Weights of a small image captioner.
Model: 13M parameters, encoder norm batchnorm, encoder depths [2, 2, 2, 2], encoder widths [64, 96, 144, 208], decoder width 256.
Training: 9300 steps, batches of 256.
Rows from block 3 of the text decoder of a small image captioner, named by matrix and row number. Rows with one number belong to one neuron. Each number is 128 + 24 x the weight over its row's rms, rounded and kept within 0 to 255. All counts start at 0. After the name is the row's rms in percent of the matrix's.
After each neuron's rows are labels from the 100 texts, of 14848, where the neuron reaches its highest value: "tokens" is the input token at the peak. Only what is clearly more common there than usual is listed. The data: photos with spoken descriptions (Open Images, Localized Narratives). In brackets: how many of the 100, against the usual share in percent.
# fc1: MLP up (decoder.blocks.3.mlp.fc1.weight, 1024x256), inputs 128-255
# fc2: MLP down (decoder.blocks.3.mlp.fc2.weight, 256x1024, transposed), outputs 128-255

fc1.309 098 [126 143 153 138  85 111 157 112 149 193 121  92  71 109 163 125 108 147 117 156 148 112 116 140 114 116 126 144 105 153 119 157 123 139 136  97 167 165  85 151  95 151 170 179 107 130  90 111 127 132 107 129 125  96 119  99 139 132  78 165  85 105 123  96 168  96 118 133 106 116 101 139 133 139 160 119 103 130 120 161  96 148 125 127 133 107 143  91 123 114 112 138 135 102 155 127  99 181 164 123 104 136 112 145 111 164 161 130 140 116 134 133 110 116 133 138 119 102 121 141 123 128 158 133 119 168 142 120]
fc2.309 099 [131  97 136 164 118 134 126 134 163 115 161 144  90 102 121 158 126 107 125 100 111 151  84 126 116 142 106 125 169 134 154 145 142 130 116  86 151 141 131 127 145 130 112 109 132 123  76 141 133 129 122 149 125 106 107 114 123 151 126 160 129 127  80 110 179 157 173 124 121 113 156 119 134 124 112 138 104 124 166 145 156 121  45 139 106 100 166 123 128 129 101  93 165 138 107 119 136 119 108 104  86  86 159 135 116 116 113 145 121 159 129 110 136 131 131 140 109 118 106 163 155  89 110 144 151 109 160 136]
tokens: "there" (38 vs 3.7); "and" (25 vs 3.8); "." (15 vs 5.3); "," (14 vs 3.8)

fc1.190 106 [118 121 103 123 144 144 134 114 136 153  70  90 134 112  98 110 123 105 123 123  99 162  82 157 133 109 136 116 134 126 141 105 125 136 141 117 133 103 101  90 134 145 102 115 148 191 154  75 154 164 139 147  94 102 142 145 126 117  89 134  79  82 115 155 134 107 107 184 142 145 130 121 103 137 156  85 113 116 120 138 118  83 106 135 101 107 110 112  95 120 151 102 114  87 142 166 106 147 153 137 124 166 139 152 122 147 142 133 100 122 120 108 112 108 100 134 146 115 136 111 104 176 129 124 114 134 152 135]
fc2.190 103 [ 84 119 141 170 125 134  97  96 108 136 125 133 135 156 135 150 165 118 118 143 104 125 113 190 178 116 120  95 107 156 164 121  98  72 129 140  92  97 134 127 142 129 145 104 129 103 171 109 149  74 139 108  92 133 137 101 151 182 142 120 108 123 108  87 108 160 149 120 116 172 106 120 109  87 112 176 122 160 149 136 161 108 145  98 142 136 119 159 115  98  73 114 140 162 123 131 129 146 177 146 142 146 162 126 142 136 111 131 145 126 127 164 109 162 143 169 122  98 128 178 127 145 122 148 141 126 136 117]
tokens: "of" (48 vs 1.8); "a" (13 vs 4.6)

fc1.691 101 [156 133 127 112 129 122 114  99 154 171 134  77 152 190 100 103 141 104 160 149 141 144 133 150 161 125 145 141 141 122 154  80 132  70 171 138 140 104 113 156 165 141 123 148 115 105 141 113 147 159 108  97  92 157 118 104  96  93 132 134  77 154 109 100 139  76 111 111 129 118 117 144 121  97  95 123 129 127 162 131 156 155 147 121 136 161 123 133  99 173 110 149 107 145 144 151 107 156 125 127 134  93  88 174 125 143 150 122 144  58 139  88 116 132 138 103 125  88 118 120 159 105 159 147 135 131 167 159]
fc2.691 102 [150 159 101 151 152 122 108 126 144  93 122 154 133  95 120 133 106 132 122 127 139  93 140 125 161 145  86 115 105 173 121  98 119 119 120  90 107 105 106 125 134 153 186 147  97 116  87 128 148 106 190 125  81 140 143 154 128 131 105 104 133 134 142 133 146  98 133 133  74 130 132  87 119 153 143 135 112 105 146 115 108 168 106 102 164  83 128 131 119  62 152 147 119 118 124 114 126 146 143 172 148 136 167 116 159 110 145  73 113 167 109 126  93 168 127 132 122 156 119 152 159  94 165 121 123 122 145 132]
tokens: "there" (66 vs 3.7)

fc1.634 101 [147  69 153 154 137 141 118 161 146 114 106 150 103 156 136 127  94 150 118 102 113  96 114  81  98 124 108 104 166 131 121 152 127 140 132 213 163 153 138 127 108 127 151 140 141 108 142 115 119 131  91 138  77 107 130 115 119  98 147  98  76 133 104 129 108 134 136 114  93 138 163 152 142 133 108 140 130 173 115 157 123  72 100  67 106 141 176 137 130 104  86 152 110 130 120 152 145  88 126 125 143 114 152 113 123 138 152 130  85 137  72 162 123 115 109 150 162 127 131 113 126 116 134 112 158 117 107 181]
fc2.634 099 [117 122 126 105  90 138 104  92 147 193 142 165 103 130 157  92 142 133 118 132 147 121 109  81 154 139  98 134 141 137 136 113 119 127 139 115  89 146 157 110 118 147 115 116  73 124  90 142 125 175 137  91 133 102 106 161 124 155 147 156 121 126 146 144 113 170 136 160 126 114 124 137 111 133 146 101 102 113 110 122 150 115 137 166 142 115 128 145 116 110 119 106  97 122 144  96 167 134 153 116  88 132 136 128 128 115 171 148  88 122 152 147  83 133 121 114 140 120  93  90 111 116 118 168 130 128 142  91]
tokens: "." (94 vs 5.3)

fc1.426 108 [144 151 129 148 112 108 143 126 114 126 160  94 112 110 114 123 114 145 129 133 178 116 130 145  92 134 110 137  80 135 179 128 111 153 147  96 110 118  72 168 135 142 110 115  75 138 129 155 111 165 113 130 126 135 114 119 123 151 128  74 102 111 152 124 129 173 148  85 141 119 115 113 138 128  84 121 155 122 116 145 135 147 124 107 125  85 152 141 153 163 146 118 125 134 147 132 109 135 133 145 117 189 151 125 109 116 137 148 161  79 148  98  89 127  99 102 164  91  99 127 157 126 134 167 125 117 137 173]
fc2.426 105 [140 138 116 107 157 163  84 190 132 132 134 113 150  98 111 166 141 179 124 120 114 172 102 146 109 147 172  85 184 107 151 123 113 132 158 119 122  99 111 147 117 131 122 132 100  58 129 151 152 112 137 104 105 158 129 128 106 157 125 107 121 119 132 129 122 108 136 133  92 109 142 124 134  86 106  94 125 125  86 114  66 126 175 149 112 109 152  94 111 101 115 125 148 109 163 151 109 155  97 133 111  65 151 139 146 114 120 127 145 131 140 110 182 139 124 124 142 114 155 146 133  85 127  91 113 135 133 132]
tokens: "describes" (44 vs 0); "might" (35 vs 0); "describe" (8 vs 0)

fc1.338 100 [ 65 169 145  75 102 148 100 124 147  93 176 141  76 105 160 119  84 155  88 111 108 108 156 138 161 157 116 111 169 168 117 166 147 102 124  92  85 194 118 156 152 154 133 113 151 149  91 142  98 115 117 105 104  98 148 129 120  97  82 110 111 113 132 154 145 138 124 164 140 132 130 153 142  85 114 121 147 107 145 125 152  90 130 105 121 128 171 153 110 157 133 126 181 111 147 179 105 108 119 122 142 157 146 135  82 151  98 132 131 174 150 138 120 137 102 162 113 100  87 104  98 122 124 118 109 122 155 114]
fc2.338 098 [143  85  78 165 124 147 105 106 118 129 117  93 145 125 157 172 138 161 130 158 144 160 121 133 119 129  91 143 131 129 158 102 137 135 103  94 129 123 151 114 161 140 143 101 106 170 152 136 166 124 126 157 124 147 112 119  83 114 122 123 114 154 109 128 142 126 134 119 123 112 137 150 139 158 141 152 119 138 103 104  98 159 121 126  75 170 114 105 141 122 126 130 106 134 131 109 128 133 148  92 140  91 120  76 142 126 136 154 120 138 108 144 141  50 131 135 130 160  99 127 174  89 158 115 134 145 114 159]
tokens: "there" (74 vs 3.7)

fc1.592 102 [135 143 101 105 106 151 130 110 128 148 144 143 100 134 145  95 154 110 133 124 121 127 113  77 135 103 160 152 118 126 132 131 109 129 149 114 105 111 130 163 128 159 113 132  92 101 135 124  73 109 110 117 130 134 102 141 150 111 128 174  93 153 138 164 105 130 123 145 130  85 100 131 136 103  96 122 119 116 111  95 174  90 149 100 104 146 105 116 144 147 115 143 105 105 179 115 166 131 168 124 122 143 102 109 128 152  74 103 131  77 142 117 113 121 171 158  92 139 140 128 152 124 155 157 156 167 114 154]
fc2.592 099 [123 144 139 104 119 143 146 146 118 119 127 135 122  97 114 137 132 117 138 101 123 172 140  96 180 118 180 123 157 108 121 111 102 121 113 158 137 179 135 111 126 186  82 118 105 148 117 149  59 127 162 123 110  99 101 144 125 115  87 167  92 121 136 130 120 106 105 122 128 151 120 122 143 160 132 122 108 163 151 133 129  88 100 138 146 129 131 119 150 114 111 130 120 149 104 173 124 132 133 117 137 118 147 158 116 139 146 116 135 112 139 151 121 124 133 153 107  98 142 126 101 121 139 111 153  98 120 107]
tokens: "." (79 vs 5.3)

fc1.126 109 [150 156 165 111 123 133  91 123  76 135 141  87 149 157 108 108  88  93 138  92 172 121 144 122  72 184 105 138 129 104 140 129 157 134 122 101 157 130  92 125 169 135 124  96 120 123 157 103  71 117 149 176 125 181 143 111  98 127 149 127 127 140 126 102 181 141 104 132 136 134 108 171 122 107 145 139  84 143 116 112 136  98 109 116  77 172 135 120 113 129 112 138 100 155 152 109 138 123 170 121 116 155 128 144 142 133 122 158 133 139 108 118 143  96 103 106 130 140  97 121 153 151 115 126  97 179 174 146]
fc2.126 106 [ 97  71 136 101 122 126 146 141 117 108  97 105 139 118  99 162 149 158 121 195 150 115 126 123 145 135 139  74 109 179 122 117 131 142 135 121 112 113 123 143 113 155  98 130 107 128 147 135 137 130  89 121 119 138  85 137 111 149 104 158 144  87 118 143 143 141 122 137 149 111 122 111 185 123  96  70 122 118 135 153 130 114  88 146 163 130  88 178 144 131 124 129 142 166 127 111  98 195 146 126 102 151  95 141 142 106 144 143  90 114 160 148 156 170 153 166 148  73 109 131 140 118 130  99 169 152 140 125]
tokens: "along" (29 vs 0); "covered" (14 vs 0); "here" (13 vs 0.3); "water" (10 vs 0.2)

fc1.562 099 [ 88 109 123  96 118 156 152  97 142  69 121  93 130 132  99 131 124  73 138 118 131 155 128 106 131 135 166 105 162 139 129  87 139 123 104 162 117 140  97 117 115 131 148 106 138  87 160  82 152 145 163 126 126 113 120 129 124 106 131 149 132 143 121 154 153 110 105 127 126 173 130 104 121 137 137 126 109  97 123 100 135 123 161  96 136 112 108 123 123 127 126 126 137 115 149 112 145 168 143 191 120 103 144 114 175 148 155 144 111 136 112 130 131  84  94 139 156 140 120 123 119 110 149 125 134 123 105  64]
fc2.562 100 [178 138 119 102 126 128 106 154 162  84  94 152 129 184 104 142 113 156 137 116 117 124 139 160  88 144 133 146 127 133 154 123 118 129  94 155 132 157 142 164 123 141 128 126 144 113 152 129 110 166 104 116 135 173 135 122 142 123 106 133  98 144 129 105 159 124 155 130 153 122 175 141 134 147 115 200 113 135 138 106 108 108 102 147 130 113 103  91 107 111 108 138  93 155 144 110  88 122 121 151 160 136 160 145 106 140 124 167 109 110 123 140 108 136 152 115 136 152 129 103 122 160 173 114 100 180 108 135]
tokens: "image" (29 vs 2.4); "ground" (22 vs 0.2); "road" (9 vs 0.2)

fc1.207 099 [125 164 110 147 105 148 114 127 107 124  89 109 138 143 166 106 128  75 143 107 165 128 106 137 106 134 130 115  97 160 141 132 166 148 120  94 142 118  83 155 108 141 155 104 124 147 132 137 167 116 120 100  82 144 129 116 144 128 132 132 142 122  97 128 133 105 139 118  80 153 120 152  79 126 143 131 123  94  78 117 167 100 135 116 144 142 112 111 113 157 165 178 117 135 118 105 113 103 141 105 130 153 132 116 154 143 117 115 141 155 145 127 160 120 168 159 101  85 113 113 149 141 188 133 135 106 109 116]
fc2.207 100 [ 72 132  97 143 111 149 110 147 100 113 165 138 134 153 118 146 160 100  40 144 119 111 104 152  74 103 131 151 136  74 115 152 112 124 101  85 124 136 122 100 141 138 113 159 115 172 146  90 160  98 122 151 151 119 140 113 107 154 111 184 162 147 114 109 106 145 141 116 174 148 174 126 141 108 124 105 151  93 117 139 139 130 119 117  91 132 143 180 139 153 107 119 120 136 126 141  91 116 146  86  98 120 161 110 143 119  75 107 125 134 138 143 157 111 108 144 115 130  92 126 123 122 153 118 139 151 110 148]
tokens: "and" (47 vs 3.8); "grass" (10 vs 0.3)

fc1.182 098 [131 153 123 112 121 115 154 127 153 128 149 149 108 171 117 103  86 144 143  76 137 109 169 148 142 144 117 107  92 178 145 114 128 123 146 116  97 119 110 159 139 107 129 132 114 111 126 107 156 111 164  96 130 167 165 154 113 138 121 107 136 106 138 129 134  50 148 116 130 137 160 126 165 103 141 156 160 100 125 161 157 118 117 106  95 113 155 126 126 121 170 133 138 121 113  72 109 132 106 140  90 143 164 117  94  98 118  91  94  91  79 113  90 109 119 124 108 104 154 110 161 122 143 136 127 142 102 136]
fc2.182 099 [139 168  93 159 132  93 161 163 114 157 114 111 147 137 138 166 153 128 150 109 141 142  81 128 156 137 161 112 113 133 100 117 118 128  98 116 123 134 131 120 175 126 142 145 124 138 169 181 112 100 167 100 153 127 157 116 100 150 157 150 100 144 139 135 112 105  93 100 175 133 160 140 137 123 121 101 117 149 111 135 163 112  97 103 159 138 149  88 182  59 116 104 118 114 122 106 153  85  98 141 138 146 120 128  93 107 111 116 152 166 111 164  81 113  95 114 124 184 105 166 136 132 134 127 102 141 117 167]
tokens: "image" (35 vs 2.4); "see" (31 vs 3.4); "side" (18 vs 0.5)

fc1.469 096 [161 156 135 139 124 136 141 111  96 127 159 102 101 139 116 120 102 140 130 146  81 174 148 117 131  98 107 174 123 153 112 156  99  90 124 167 113 148 170 133  77 132 114 117 142 112 116 165 136 122 107 150 121  93 140 157 136  97 147 161 116 110 124 121 132 117 150  93 146 125  77 131 118 138 134 152 113 116 145 146 148 155 139 163  72  97 137  80 142 122 176 115 139 129 116 121 114 127 124 132  75 126 103 102 121  95 130 148 120 143 106  74 112 167 144 133 106  73 119 119 125 152 116 138 162 116 134 120]
fc2.469 097 [133 145 112 110 152 139  64 149 147 165  98 165 107 158  96  93 122 166 130 134 103 125 123 156 157 121 141 146 129 125 140 126 133 118 153 141  86 110 115 119 133 110 136 142 131 164 124 137 113 101  62 100 143 116  98 115 107 138 124 105 142 139 185 147 114 162 109 118 137 133 118  91 113 117  90 126  93 127 152 110 145 131 146 134 152 148 128  96 143 168  99 138 108  85  65 112 131 136 108 102 181 134 132 123 125 127 160 100 140 144 152 135 173 146 117 140 144 169 155  91 112 142 140 138 140 150 134 114]
tokens: "." (49 vs 5.3); "," (48 vs 3.8)

fc1.395 097 [117 126 159 186 138  95 144  85 149 120 102 109 145 125  87 128 108 130 105  78 120  95 120  69 127 143 123 127 140 124 120 143 136 122 128 111 131 133 131 151 121 122 141 165  96 156 119 134 138 101 109 124 110 130  77 134 134 129 117 148 123 108 112 110 115  93  77 134 158 129 159 144 114 157 152 100 137 174 126 133 151 126 108 130 101 137 137 132 101 110 148  98 107 159 153 133  93 136 144 115 102 135 123  74 150 156 164 131 122  67 142 117 154 133 105 102 116 144 160 108 125 159 160 154 148 158 166 167]
fc2.395 097 [114 137 167 143 146 110 126 103 155 152  82 140 141  86  96 166 131 146 147 122 100  88  88 133 125 113 183 143 164 139 127  88 136 113  64 132 138 163 166 117 113 108 115  98 103 121 150 132  83 142 178 150 127 149 153 143 129 164 137 105  95 135 134 151 145 138 141 144 109 124 136 109 129 126 105 132 159 158 128 149 118 142  99 118 178 179 134 133 126 113 135 148 102 138 155 108 180 107 164 151 139 153 108 132 136 154  83 127 109 115 134  93 146 142 133 131 101 116 141 132 104 114 159 109 104 157 141 128]
tokens: "cars" (30 vs 0.1); "vehicles" (18 vs 0.1); "people" (17 vs 0.7); "bicycles" (16 vs 0)

fc1.680 101 [150 152 122 135 130  92 132 168 159 115 108 145 105 117 146 106  83  97  88 128 104 141 116  97 134 107 144  82 134 179 136 104 190 142 106 136  77 132 119 129 137 142 123 152 108 152 140 121 139 138 130  98 109 106 125 112 138 144 103 101 127 107  90 157  99 163 163 165 153 155  95 103 160  96 125 128 144 111 106 146 144 126 119 126 122 166 141 136 123 117 115  99 123 125 156 123 160 141  98 152 104 161 151 118 148  99 129 166 161 126 109 138 111 149 137 157 113 149 126  94 145  97 140 134 125 145 139 145]
fc2.680 101 [165 131 123 158 122 141 132 131 106 142 123 135 117 142 158 113 112 148 103 105  82 118 136 125 161 151 164 115  83 104 127 121  92  97 159 118 168 141 133 157 139 107 141 157 112 122 157 123  89 141 108 138 109 160 166 134 139  91 132 100 136 128 145  85 140 130 107 127 116 150 113 152 113 101  93 138  95 112 160 132 147 119 149 128 145 121 132  84 112 100 128 107 133 128 121 115 132  87  67 133 164 153 144 148  95 139 147 115  87 107  64 143  99  93 104 148 162 144 131 107 110 120 133 138 120 103 138  99]
tokens: "of" (94 vs 1.8)

fc1.742 097 [160 124 145 106 144 138 155 117 114 120 129  88 109 204 141 115 126  95 140 126 111 134 150 105 119 106 120 134 136 102 120 115 169 137 124 155 139 134 122 106 136 136 124 128  94 132 149  76  90 155 126 150  86 155 123 148 107  96 139 125 104 110 126 143 107 139 115 158 118 113 139 116 100 136 119  99 133 170 122 142 178 144 150 101 106 124  93 131 125 151 108 144 125 163 170 131 100 114 140 147 123 112 110 143 102 117 136 114 139 134 163 119 161 166  99 143 145 152 137 102 148 137 161 140 149 115  93 130]
fc2.742 098 [105 134 119 135  86 149 118 161 102 130 130 163 106  99 128 137 144 104 153 150 152 132 103  91 142 136 132  68 109 106 137  98 101 132 117 126 125 134  98 142  89 110 129 106 136 127 155  97 126 126 155 107 147 147 136 194  82 140 137  95 167 120 104 179 107 146 130 119 189 135 170 124 110 145 130 130 103 146 106 181 130 122 158 118 126 146 125 157 130 113 126 162 139 140  81 120 140 125 136 110 158 147 120  89 122  95 120 104 170 108 134 137 148 154 166 139 186 128 126 165 123 122 164 139 143 105 114 123]
tokens: "image" (36 vs 2.4)

fc1.1 104 [ 85 133 104 138 110 137 163 163 115  79 164 129 154 112 105 150 142 173  87 101 104 128 169  90 110 141 146  81 145 117 175 148 143 101 128 137 152 155 132 147 168 120 149 103 112 126 108 160 146 122 136  97 117 151  87  99 129 150 145 133  99 139 119 115 112 150  53 114 178 115 110 112 119 132 149 156 156 126 129 131 108 128 145 159 155 128 149 119 129 151 100 107 120 146 155 121 122 133 150 109  99 142 121 162 125 103 115  99 105  90 123  85 131 143 147 165 170  96 113 147 112 112  95 118 164 122 102  95]
fc2.1 101 [117 120  87 147 129  99 134 163 156 164 146 157 109 105 139 126 151 105 125 128 157 108 109 140 136 118 133  98 122 183 124 100 140 125 137 105 107 143 149 144 126 106 119 121 164 118 132  90 176 119 137 140 134 147  87 134 125  88 116 132 137 100 149 152 126 120  98 173 103 114 116 101 113 143 132 145 133 141 115 142 151  88 114 140  94 127 118 147 107 143 116 162 141  74 124 157 125 152 125 151 140 138 113  90  64 126 118 166 124 101 119 154 135 108 128 110 101  88 183 168  97 119 140 123  89 173 116 134]
tokens: "and" (82 vs 3.8); "," (8 vs 3.8); "see" (7 vs 3.4)

fc1.372 097 [110  79 134 111  68 119 186  98 139 140 101 149 111 137 116 145 150 129 112 117 154 159 177 132  90  91 149 163  84 134  98 138 111 143 134 105 158 158 132 147 142 125 170 131 119 121 118 131  86 132  95 170 107 147 130 110 113 140 145 112 106 129 145 106 113 112 146 135 125 136 149 139 146 111 141 113  88 140 128 142 156 154 133 175  87 143 102 108 146 152 164 155 110 166 140  87 125  98 135 118 156 119 121 143 121 122 120 113 171  80 140  78  68 121 159 144 150  98 100 148 135 133 119 148  77 117 139  98]
fc2.372 100 [134 155 119 141 162 138 115  98  88 135  80 119 111 117 134 109  86 132 137 150 139 150 143 118 139 100 110 125 138 118 145 160 163 103 133 154 181 145 136 161 122 116 126 100 105 142 106 111 142 126 173 119 104 141 129  82  96 129 167 136  97  67  63 172 131 105 113 115 155 112 143  87 124 153 145 103 152  82 110 120 106 156 103 148  95 135 171 118 151 105 128 123 137 140 140 132 148 130 129  85 161 127 120 111 147  88 144 156 113  92 168  97 149 116  86 134 144 168 126 133 186 129 139 100 126  79 173 124]
tokens: "view" (43 vs 0); "and" (16 vs 3.8); "," (11 vs 3.8)

fc1.381 096 [117 136 144  73  93 104 146 107 124 137 141  97  74 126 122 119 116  57  96 150 149 137 135  76 117 150 137 104 154 104 110 139  81 124 108 172 160 164 141 150 123 113 128 132 115 138 145 118 137 149 150 162 132 111 106  98 120 140 104 169 150  97 168 160 134 150 174 110 106 134 137  96 126 124 131 139 132  89 167 105 107 125 123 161 112 121 145 140 149 136 124 169 112 137 107 142 150 138 161 163 121 157 109 108 124 114 113 128 142 109 135 134 129 165  80 114 131 128 125  97 106 139 100 113 134 141 135  81]
fc2.381 098 [ 87  91 139 128  97 159 107 151 119 153 137 109 133 139 157  96 103 116 119 128 132  98 139 129 121  98  92 136 126 119 128 105 107 128 105  90 146 139 125 136 125 166 103 154  94 122 109 138 152 112 135 113 132 105 118  95 128  99 120  90 138 118 173 127 127 143 174 154 144 147 147 126 144 159  97 142 148 179 118 131 100 156 104 139 112 157 158  96 117 124  59 107 140 103 133 108 151 119 123 181 153  88 133 154 119 114  71 103 131  97 126 100 162 127 123 131  95 148  94 107 120  74 155 152 124 119 187 112]
tokens: "there" (31 vs 3.7); "few" (26 vs 0.6); "," (18 vs 3.8); "are" (11 vs 2.2)

fc1.394 105 [135 150 126 118  75  89 114 174 158  97  94 105 144 130 143 138  82  90 122 123 141 122 116 108 135 132 136 161  76 129 117  94 120 152 164 140 130 112 109 107 113 118 134 117 101 134 135 129 125 133 100 122 129 116 127  95 133 117 107 158  75 136 132 169 127  79  76 117 172 123 143 143  91 108 110  79 122 139 131 106 132 121 155 184 105 129 151 155 127 152 135 156 106 170 132 146  91 130 122  91 139 119  92 144  90 141  99 151 159 134  98 127 123 149 162 120 137 128 115  65  93 112 148 132 138 135 138 132]
fc2.394 100 [167 146  77 124 139 144 130 145 143 144 123 155 136 111 124 105 157 106 133 135 124 130  99 171 152 100 128  90 132 112 104  85 108 125 102  75 115 114 124 118 119 191 138 139 178 153 151 142 131 130  96 158 191 153 108  78  99 150 103 121 148 121 132 120 109 141 134 148 141 143 173  79 151 189 141 125 162 137 139 127 135 122  90 159 110  95 125 146 101  83 124 131 149 148 122 124 151 131 104 136 166 136 142 100 121 137 127  95 133 102  62 111 115  67 153 126 162 188 143 124 124 149 106 110 138 133 100 133]
tokens: "there" (32 vs 3.7); "visible" (10 vs 0); "placed" (8 vs 0.1)

fc1.152 092 [125 170 151 135 108 166 152 116 137 122 121 139  83 125 165 140  91 113 139 111 155 147 134  86  91 110 131 118 136 144 176  99 172 101 123 191 141 126 156 138 178 136 118 122 134 134 126 115 126  89 143  99 160 111 152 140  97 150 157 110 123 127 112 168  98 128 128 121 122 129 121 149 136 103 161 113 122 146 125  95 104 116 156 172  92 138 182 134 112  90 100 157 131 107 150 117 119 115 144 119  93 124 149 114 132 153  95 107 124 137 159 141 118 115 150 101 129 138 106 119 178 112 119 120 165 126 160 148]
fc2.152 092 [126 164 108 113 109 127 161 115 131 110 126 167  85 128 105 143 123 110 103 151 139 126 164 136 134 137 123 133 137 107 122  76  90 112  92 133 129 109 128 155  94 160 135  98 147 139 109 131 132 114 145 142 189 114 139 162  58 141 126 118 131 145 104 139 118 140 139 131 168 112 123 137 130 116 148 139 167 122 156 145  98 109 112 124  99 117 186 117 113 119 134 113 120 112 156 146 125 146 153 141 149  80  92  90  96 112  47 109 123  84 104 113 124 108 159  96 151 107 125 138 127  88 130 143 176 105 155 142]
tokens: "there" (100 vs 3.7)

fc1.441 103 [135 130 110 125 126 109  88 132 100 164 109 111 131 167 131 117 110 122 119 139 149 123 120  78 100 137 115  97 135 150 132 139 114 180 128 104 163 115  59 139 120 151 135 119 104 144  73  93 130 156  81 105 135 147 156 163  95 161 109 163 106 139 155 116 117 104 145 106 111 100 108 115 113 108  85 118 132 119 160 145 141 134 179 186 137 159 165 139 146 170 131 139  80 115 136 166  88 153 104 116 147  82 127 104 136  66 116 123 148 138 144 112 156 126 157 156  97 118  99 117  96 112 135 121 114 118 122 149]
fc2.441 102 [105 154 100 131 102 169 130 136 116 170 144  78 175 150 123 127 139 120 145 131  88 138 138 116 137 101 136 158 124  94  83 125 113  59 145 127 113 157 153 102 135 125 178 154 100 120 151 168 123 143 122 124 152 141 124 111 168  83 127 147 101 138 126 120 110 112 130 127 123  61 159 121 155 141 149 149 142  90  87 127 160 147 123 120 136 110  63 140 152 118 135 112 101 147 149 118  83 123 139 141 100 124 123 143 120 106 119  88 119 125 113  74 123 103 146 153  99 145 110 162 132 122 127 110 133 118 131 138]
tokens: "view" (63 vs 0); "in" (15 vs 5)

fc1.153 097 [100 149  92 137 122 150 115 101  72 132 141 122 124 138 112 146 129 149 164 127  76  93 120 171 119  82 127 155 140 121 101 170 101 128 131 126 165 132 147 111 146 103 127  98 128 150 125  96 146 138 121 158 112 101 107 123 115  65 120 159 107 103  84 112 160 126 106  99 119 143 137 130 105 144 148 101 135 135 112 116 174 144 112  93 140 107 103 112 161 153 146 123 181 116 118 141  79 167 124 137 112 125 104 126 108 152 137  93 152  94 100 146 159  95 131 147 158 164 128 131 133 114 157 140 145 153 127 104]
fc2.153 098 [158 144  99 137 112 146 147 155 153 126 121 124 120  75 109 120 126 151 160 131 135 144 146 125 135 129 147  65 128 126 140  77 121 137 121 145 104 153 112 106 122 141 140  92 133 157 152 176 130 159  98 107 126 124 125 112 130 164  68 115 158 146 158 138 139 120 130 103 125  77 140 117 111 150 152 144  99 142 118 125 111 161 143 147  95 136 104 189 144 120 130 153 145 119 120 147 125 117 130 113 145 126 126 150 124 107 143 144 124 143 155 172 127 140 166 150 116 113 135 170 142 108 137 134 109 121 117 108]
tokens: "." (28 vs 5.3); "," (11 vs 3.8)

fc1.501 098 [ 96 131 146 124 123 124 126 154  72  98 162  78 121 106 118 126 137 153 137  94 102 145 154 134 123 131 170 138  96 161 133  89 149  67 115 136 148  96 124 130 169 133 119  91 128 121 156 107 130 113 113 149 148 135 144 124 139  84 124  75  98 130 121 114 117 117 133 149 158 127 137 141 124 130 160 113 153 127 120 147 190 134 166 150 119 157 157 139  98  91 150 154  76 136 136 179 139 118 127 134 113 152 140 167 118 100 140 172 144 115 119 155 127 142 145 146 140 163  97 148 129  99 106 127 119 110 140 114]
fc2.501 095 [155 137 109 112 167 139 163  94 142 126 155 153 132 118 149  73  82 164 150  98  86 148 121 119 133 127 132 127 117 135 107  63 103 136  94  81 106 157 140 124 127 124 119 154  81  95 106 153 102 154 137 154 136 137 157 150 124 139  84 126 124 108 132 147 136 118 154 151 134 128 142 133 140 117 129 107 119 143 133 146 119 107 121 147  98 128 164 112 121 124 170 114 140 154 113 119 160 191 141 110 104 118 100 152 134 101 144 121 124 112 159 153 114 134 121 120 131 135 117 122 164 143 122 138 118 102 113 148]
tokens: "image" (71 vs 2.4)

fc1.666 098 [ 84 126 139  77 105 142 141 157 114 164  76 109 137 126 130 100  90  82 129 135 125 116 129  79 173 140 154  87 115 133 123 119 137 121 130 142 165 127 149 154 114 154 128 164 149 165 104  93 130 117  98 150 147 126 106 138 139 142 134 153 121 115 105 106 163 123 149 132 123 118 129 124 109 108 104 108  69 156 125 115 143 138 149 115 138 116 112 117 143 170 104 115 156 130 128 118 114 189 134 107 140  99 129 109 140 135 151 105 126  92 128 124 102 155  78 146 123 114 168 126 117 131 144 114 155 146 155 144]
fc2.666 099 [164 140 177 152 125 153 134 135 158 124 130 159 155  72 113 132 127 147 132 126 139 143 115 123 121 132 111 115  85 127 163 161 105 147 112 138 127 147 140 125 128 147 170 151 139  93 128 118 140 125 131  96 139  95 155 144 117 115 126 153 116 140 110  76 142 144 150 140 137 171 137 119  94 144 130 122 163 120 108 164  50 151 163 114 116 106 157 129 116 126 157 115 123  90 164 121 145 131 123 133  85 141 112 145 119 143  82 149 134 154  98  93 117 126 110 155 115 137 166 137 124 129 124 125  97  97 129 152]
tokens: "and" (30 vs 3.8); "is" (16 vs 3.6); "behind" (11 vs 0.2); "road" (9 vs 0.2)

fc1.231 095 [132 144 105 161 137 138 122 115 102 122 129 174 137 117 141 136  79 149 129 101 125 145 121 144 122  99 144 107 167 144 113 122 142 114 108 137 140 139  69  84 137 118 155  88  73 126 126 113 134 108  71 144  99 129 111 169 118 109 110 119 123 145  85 114 163 115 140 150 136 120 118 125 127  88 131 114 127 140 139 144 153 168 129 109 120 143 149 167 130 108  73 148  93 131 143 129 123 125 104 155  97 122 139 111 147 144 157  93 113 106 136 150 160  98 143 143 173 120 107 130 158 113  89 139 200 116  89 119]
fc2.231 098 [120 111 150 109  84 135 153 135 133 171 138 164 124 130 199 102 159 128 128 151 131 109 130 118 155 176 126 170 124 122 104 128 121 142 121  97 103 126 142 103 115 104  92 144 112 178 121 161  99 138 157 130 138  67 138 138 108 104 117 150 112 157 122 164  97 130 101 132  93 138 104 146 121 204 126 103 140 129  76 156 153 107 120 124 112 137 121 153 141  85 129 119  93 119 101 141 136 154 135 138 133 126 129 129 150 158 124 127 147 151 105 152 120 117  94 124 117 108 129 161 127 119 108 102 168  78 127 125]
tokens: "." (100 vs 5.3)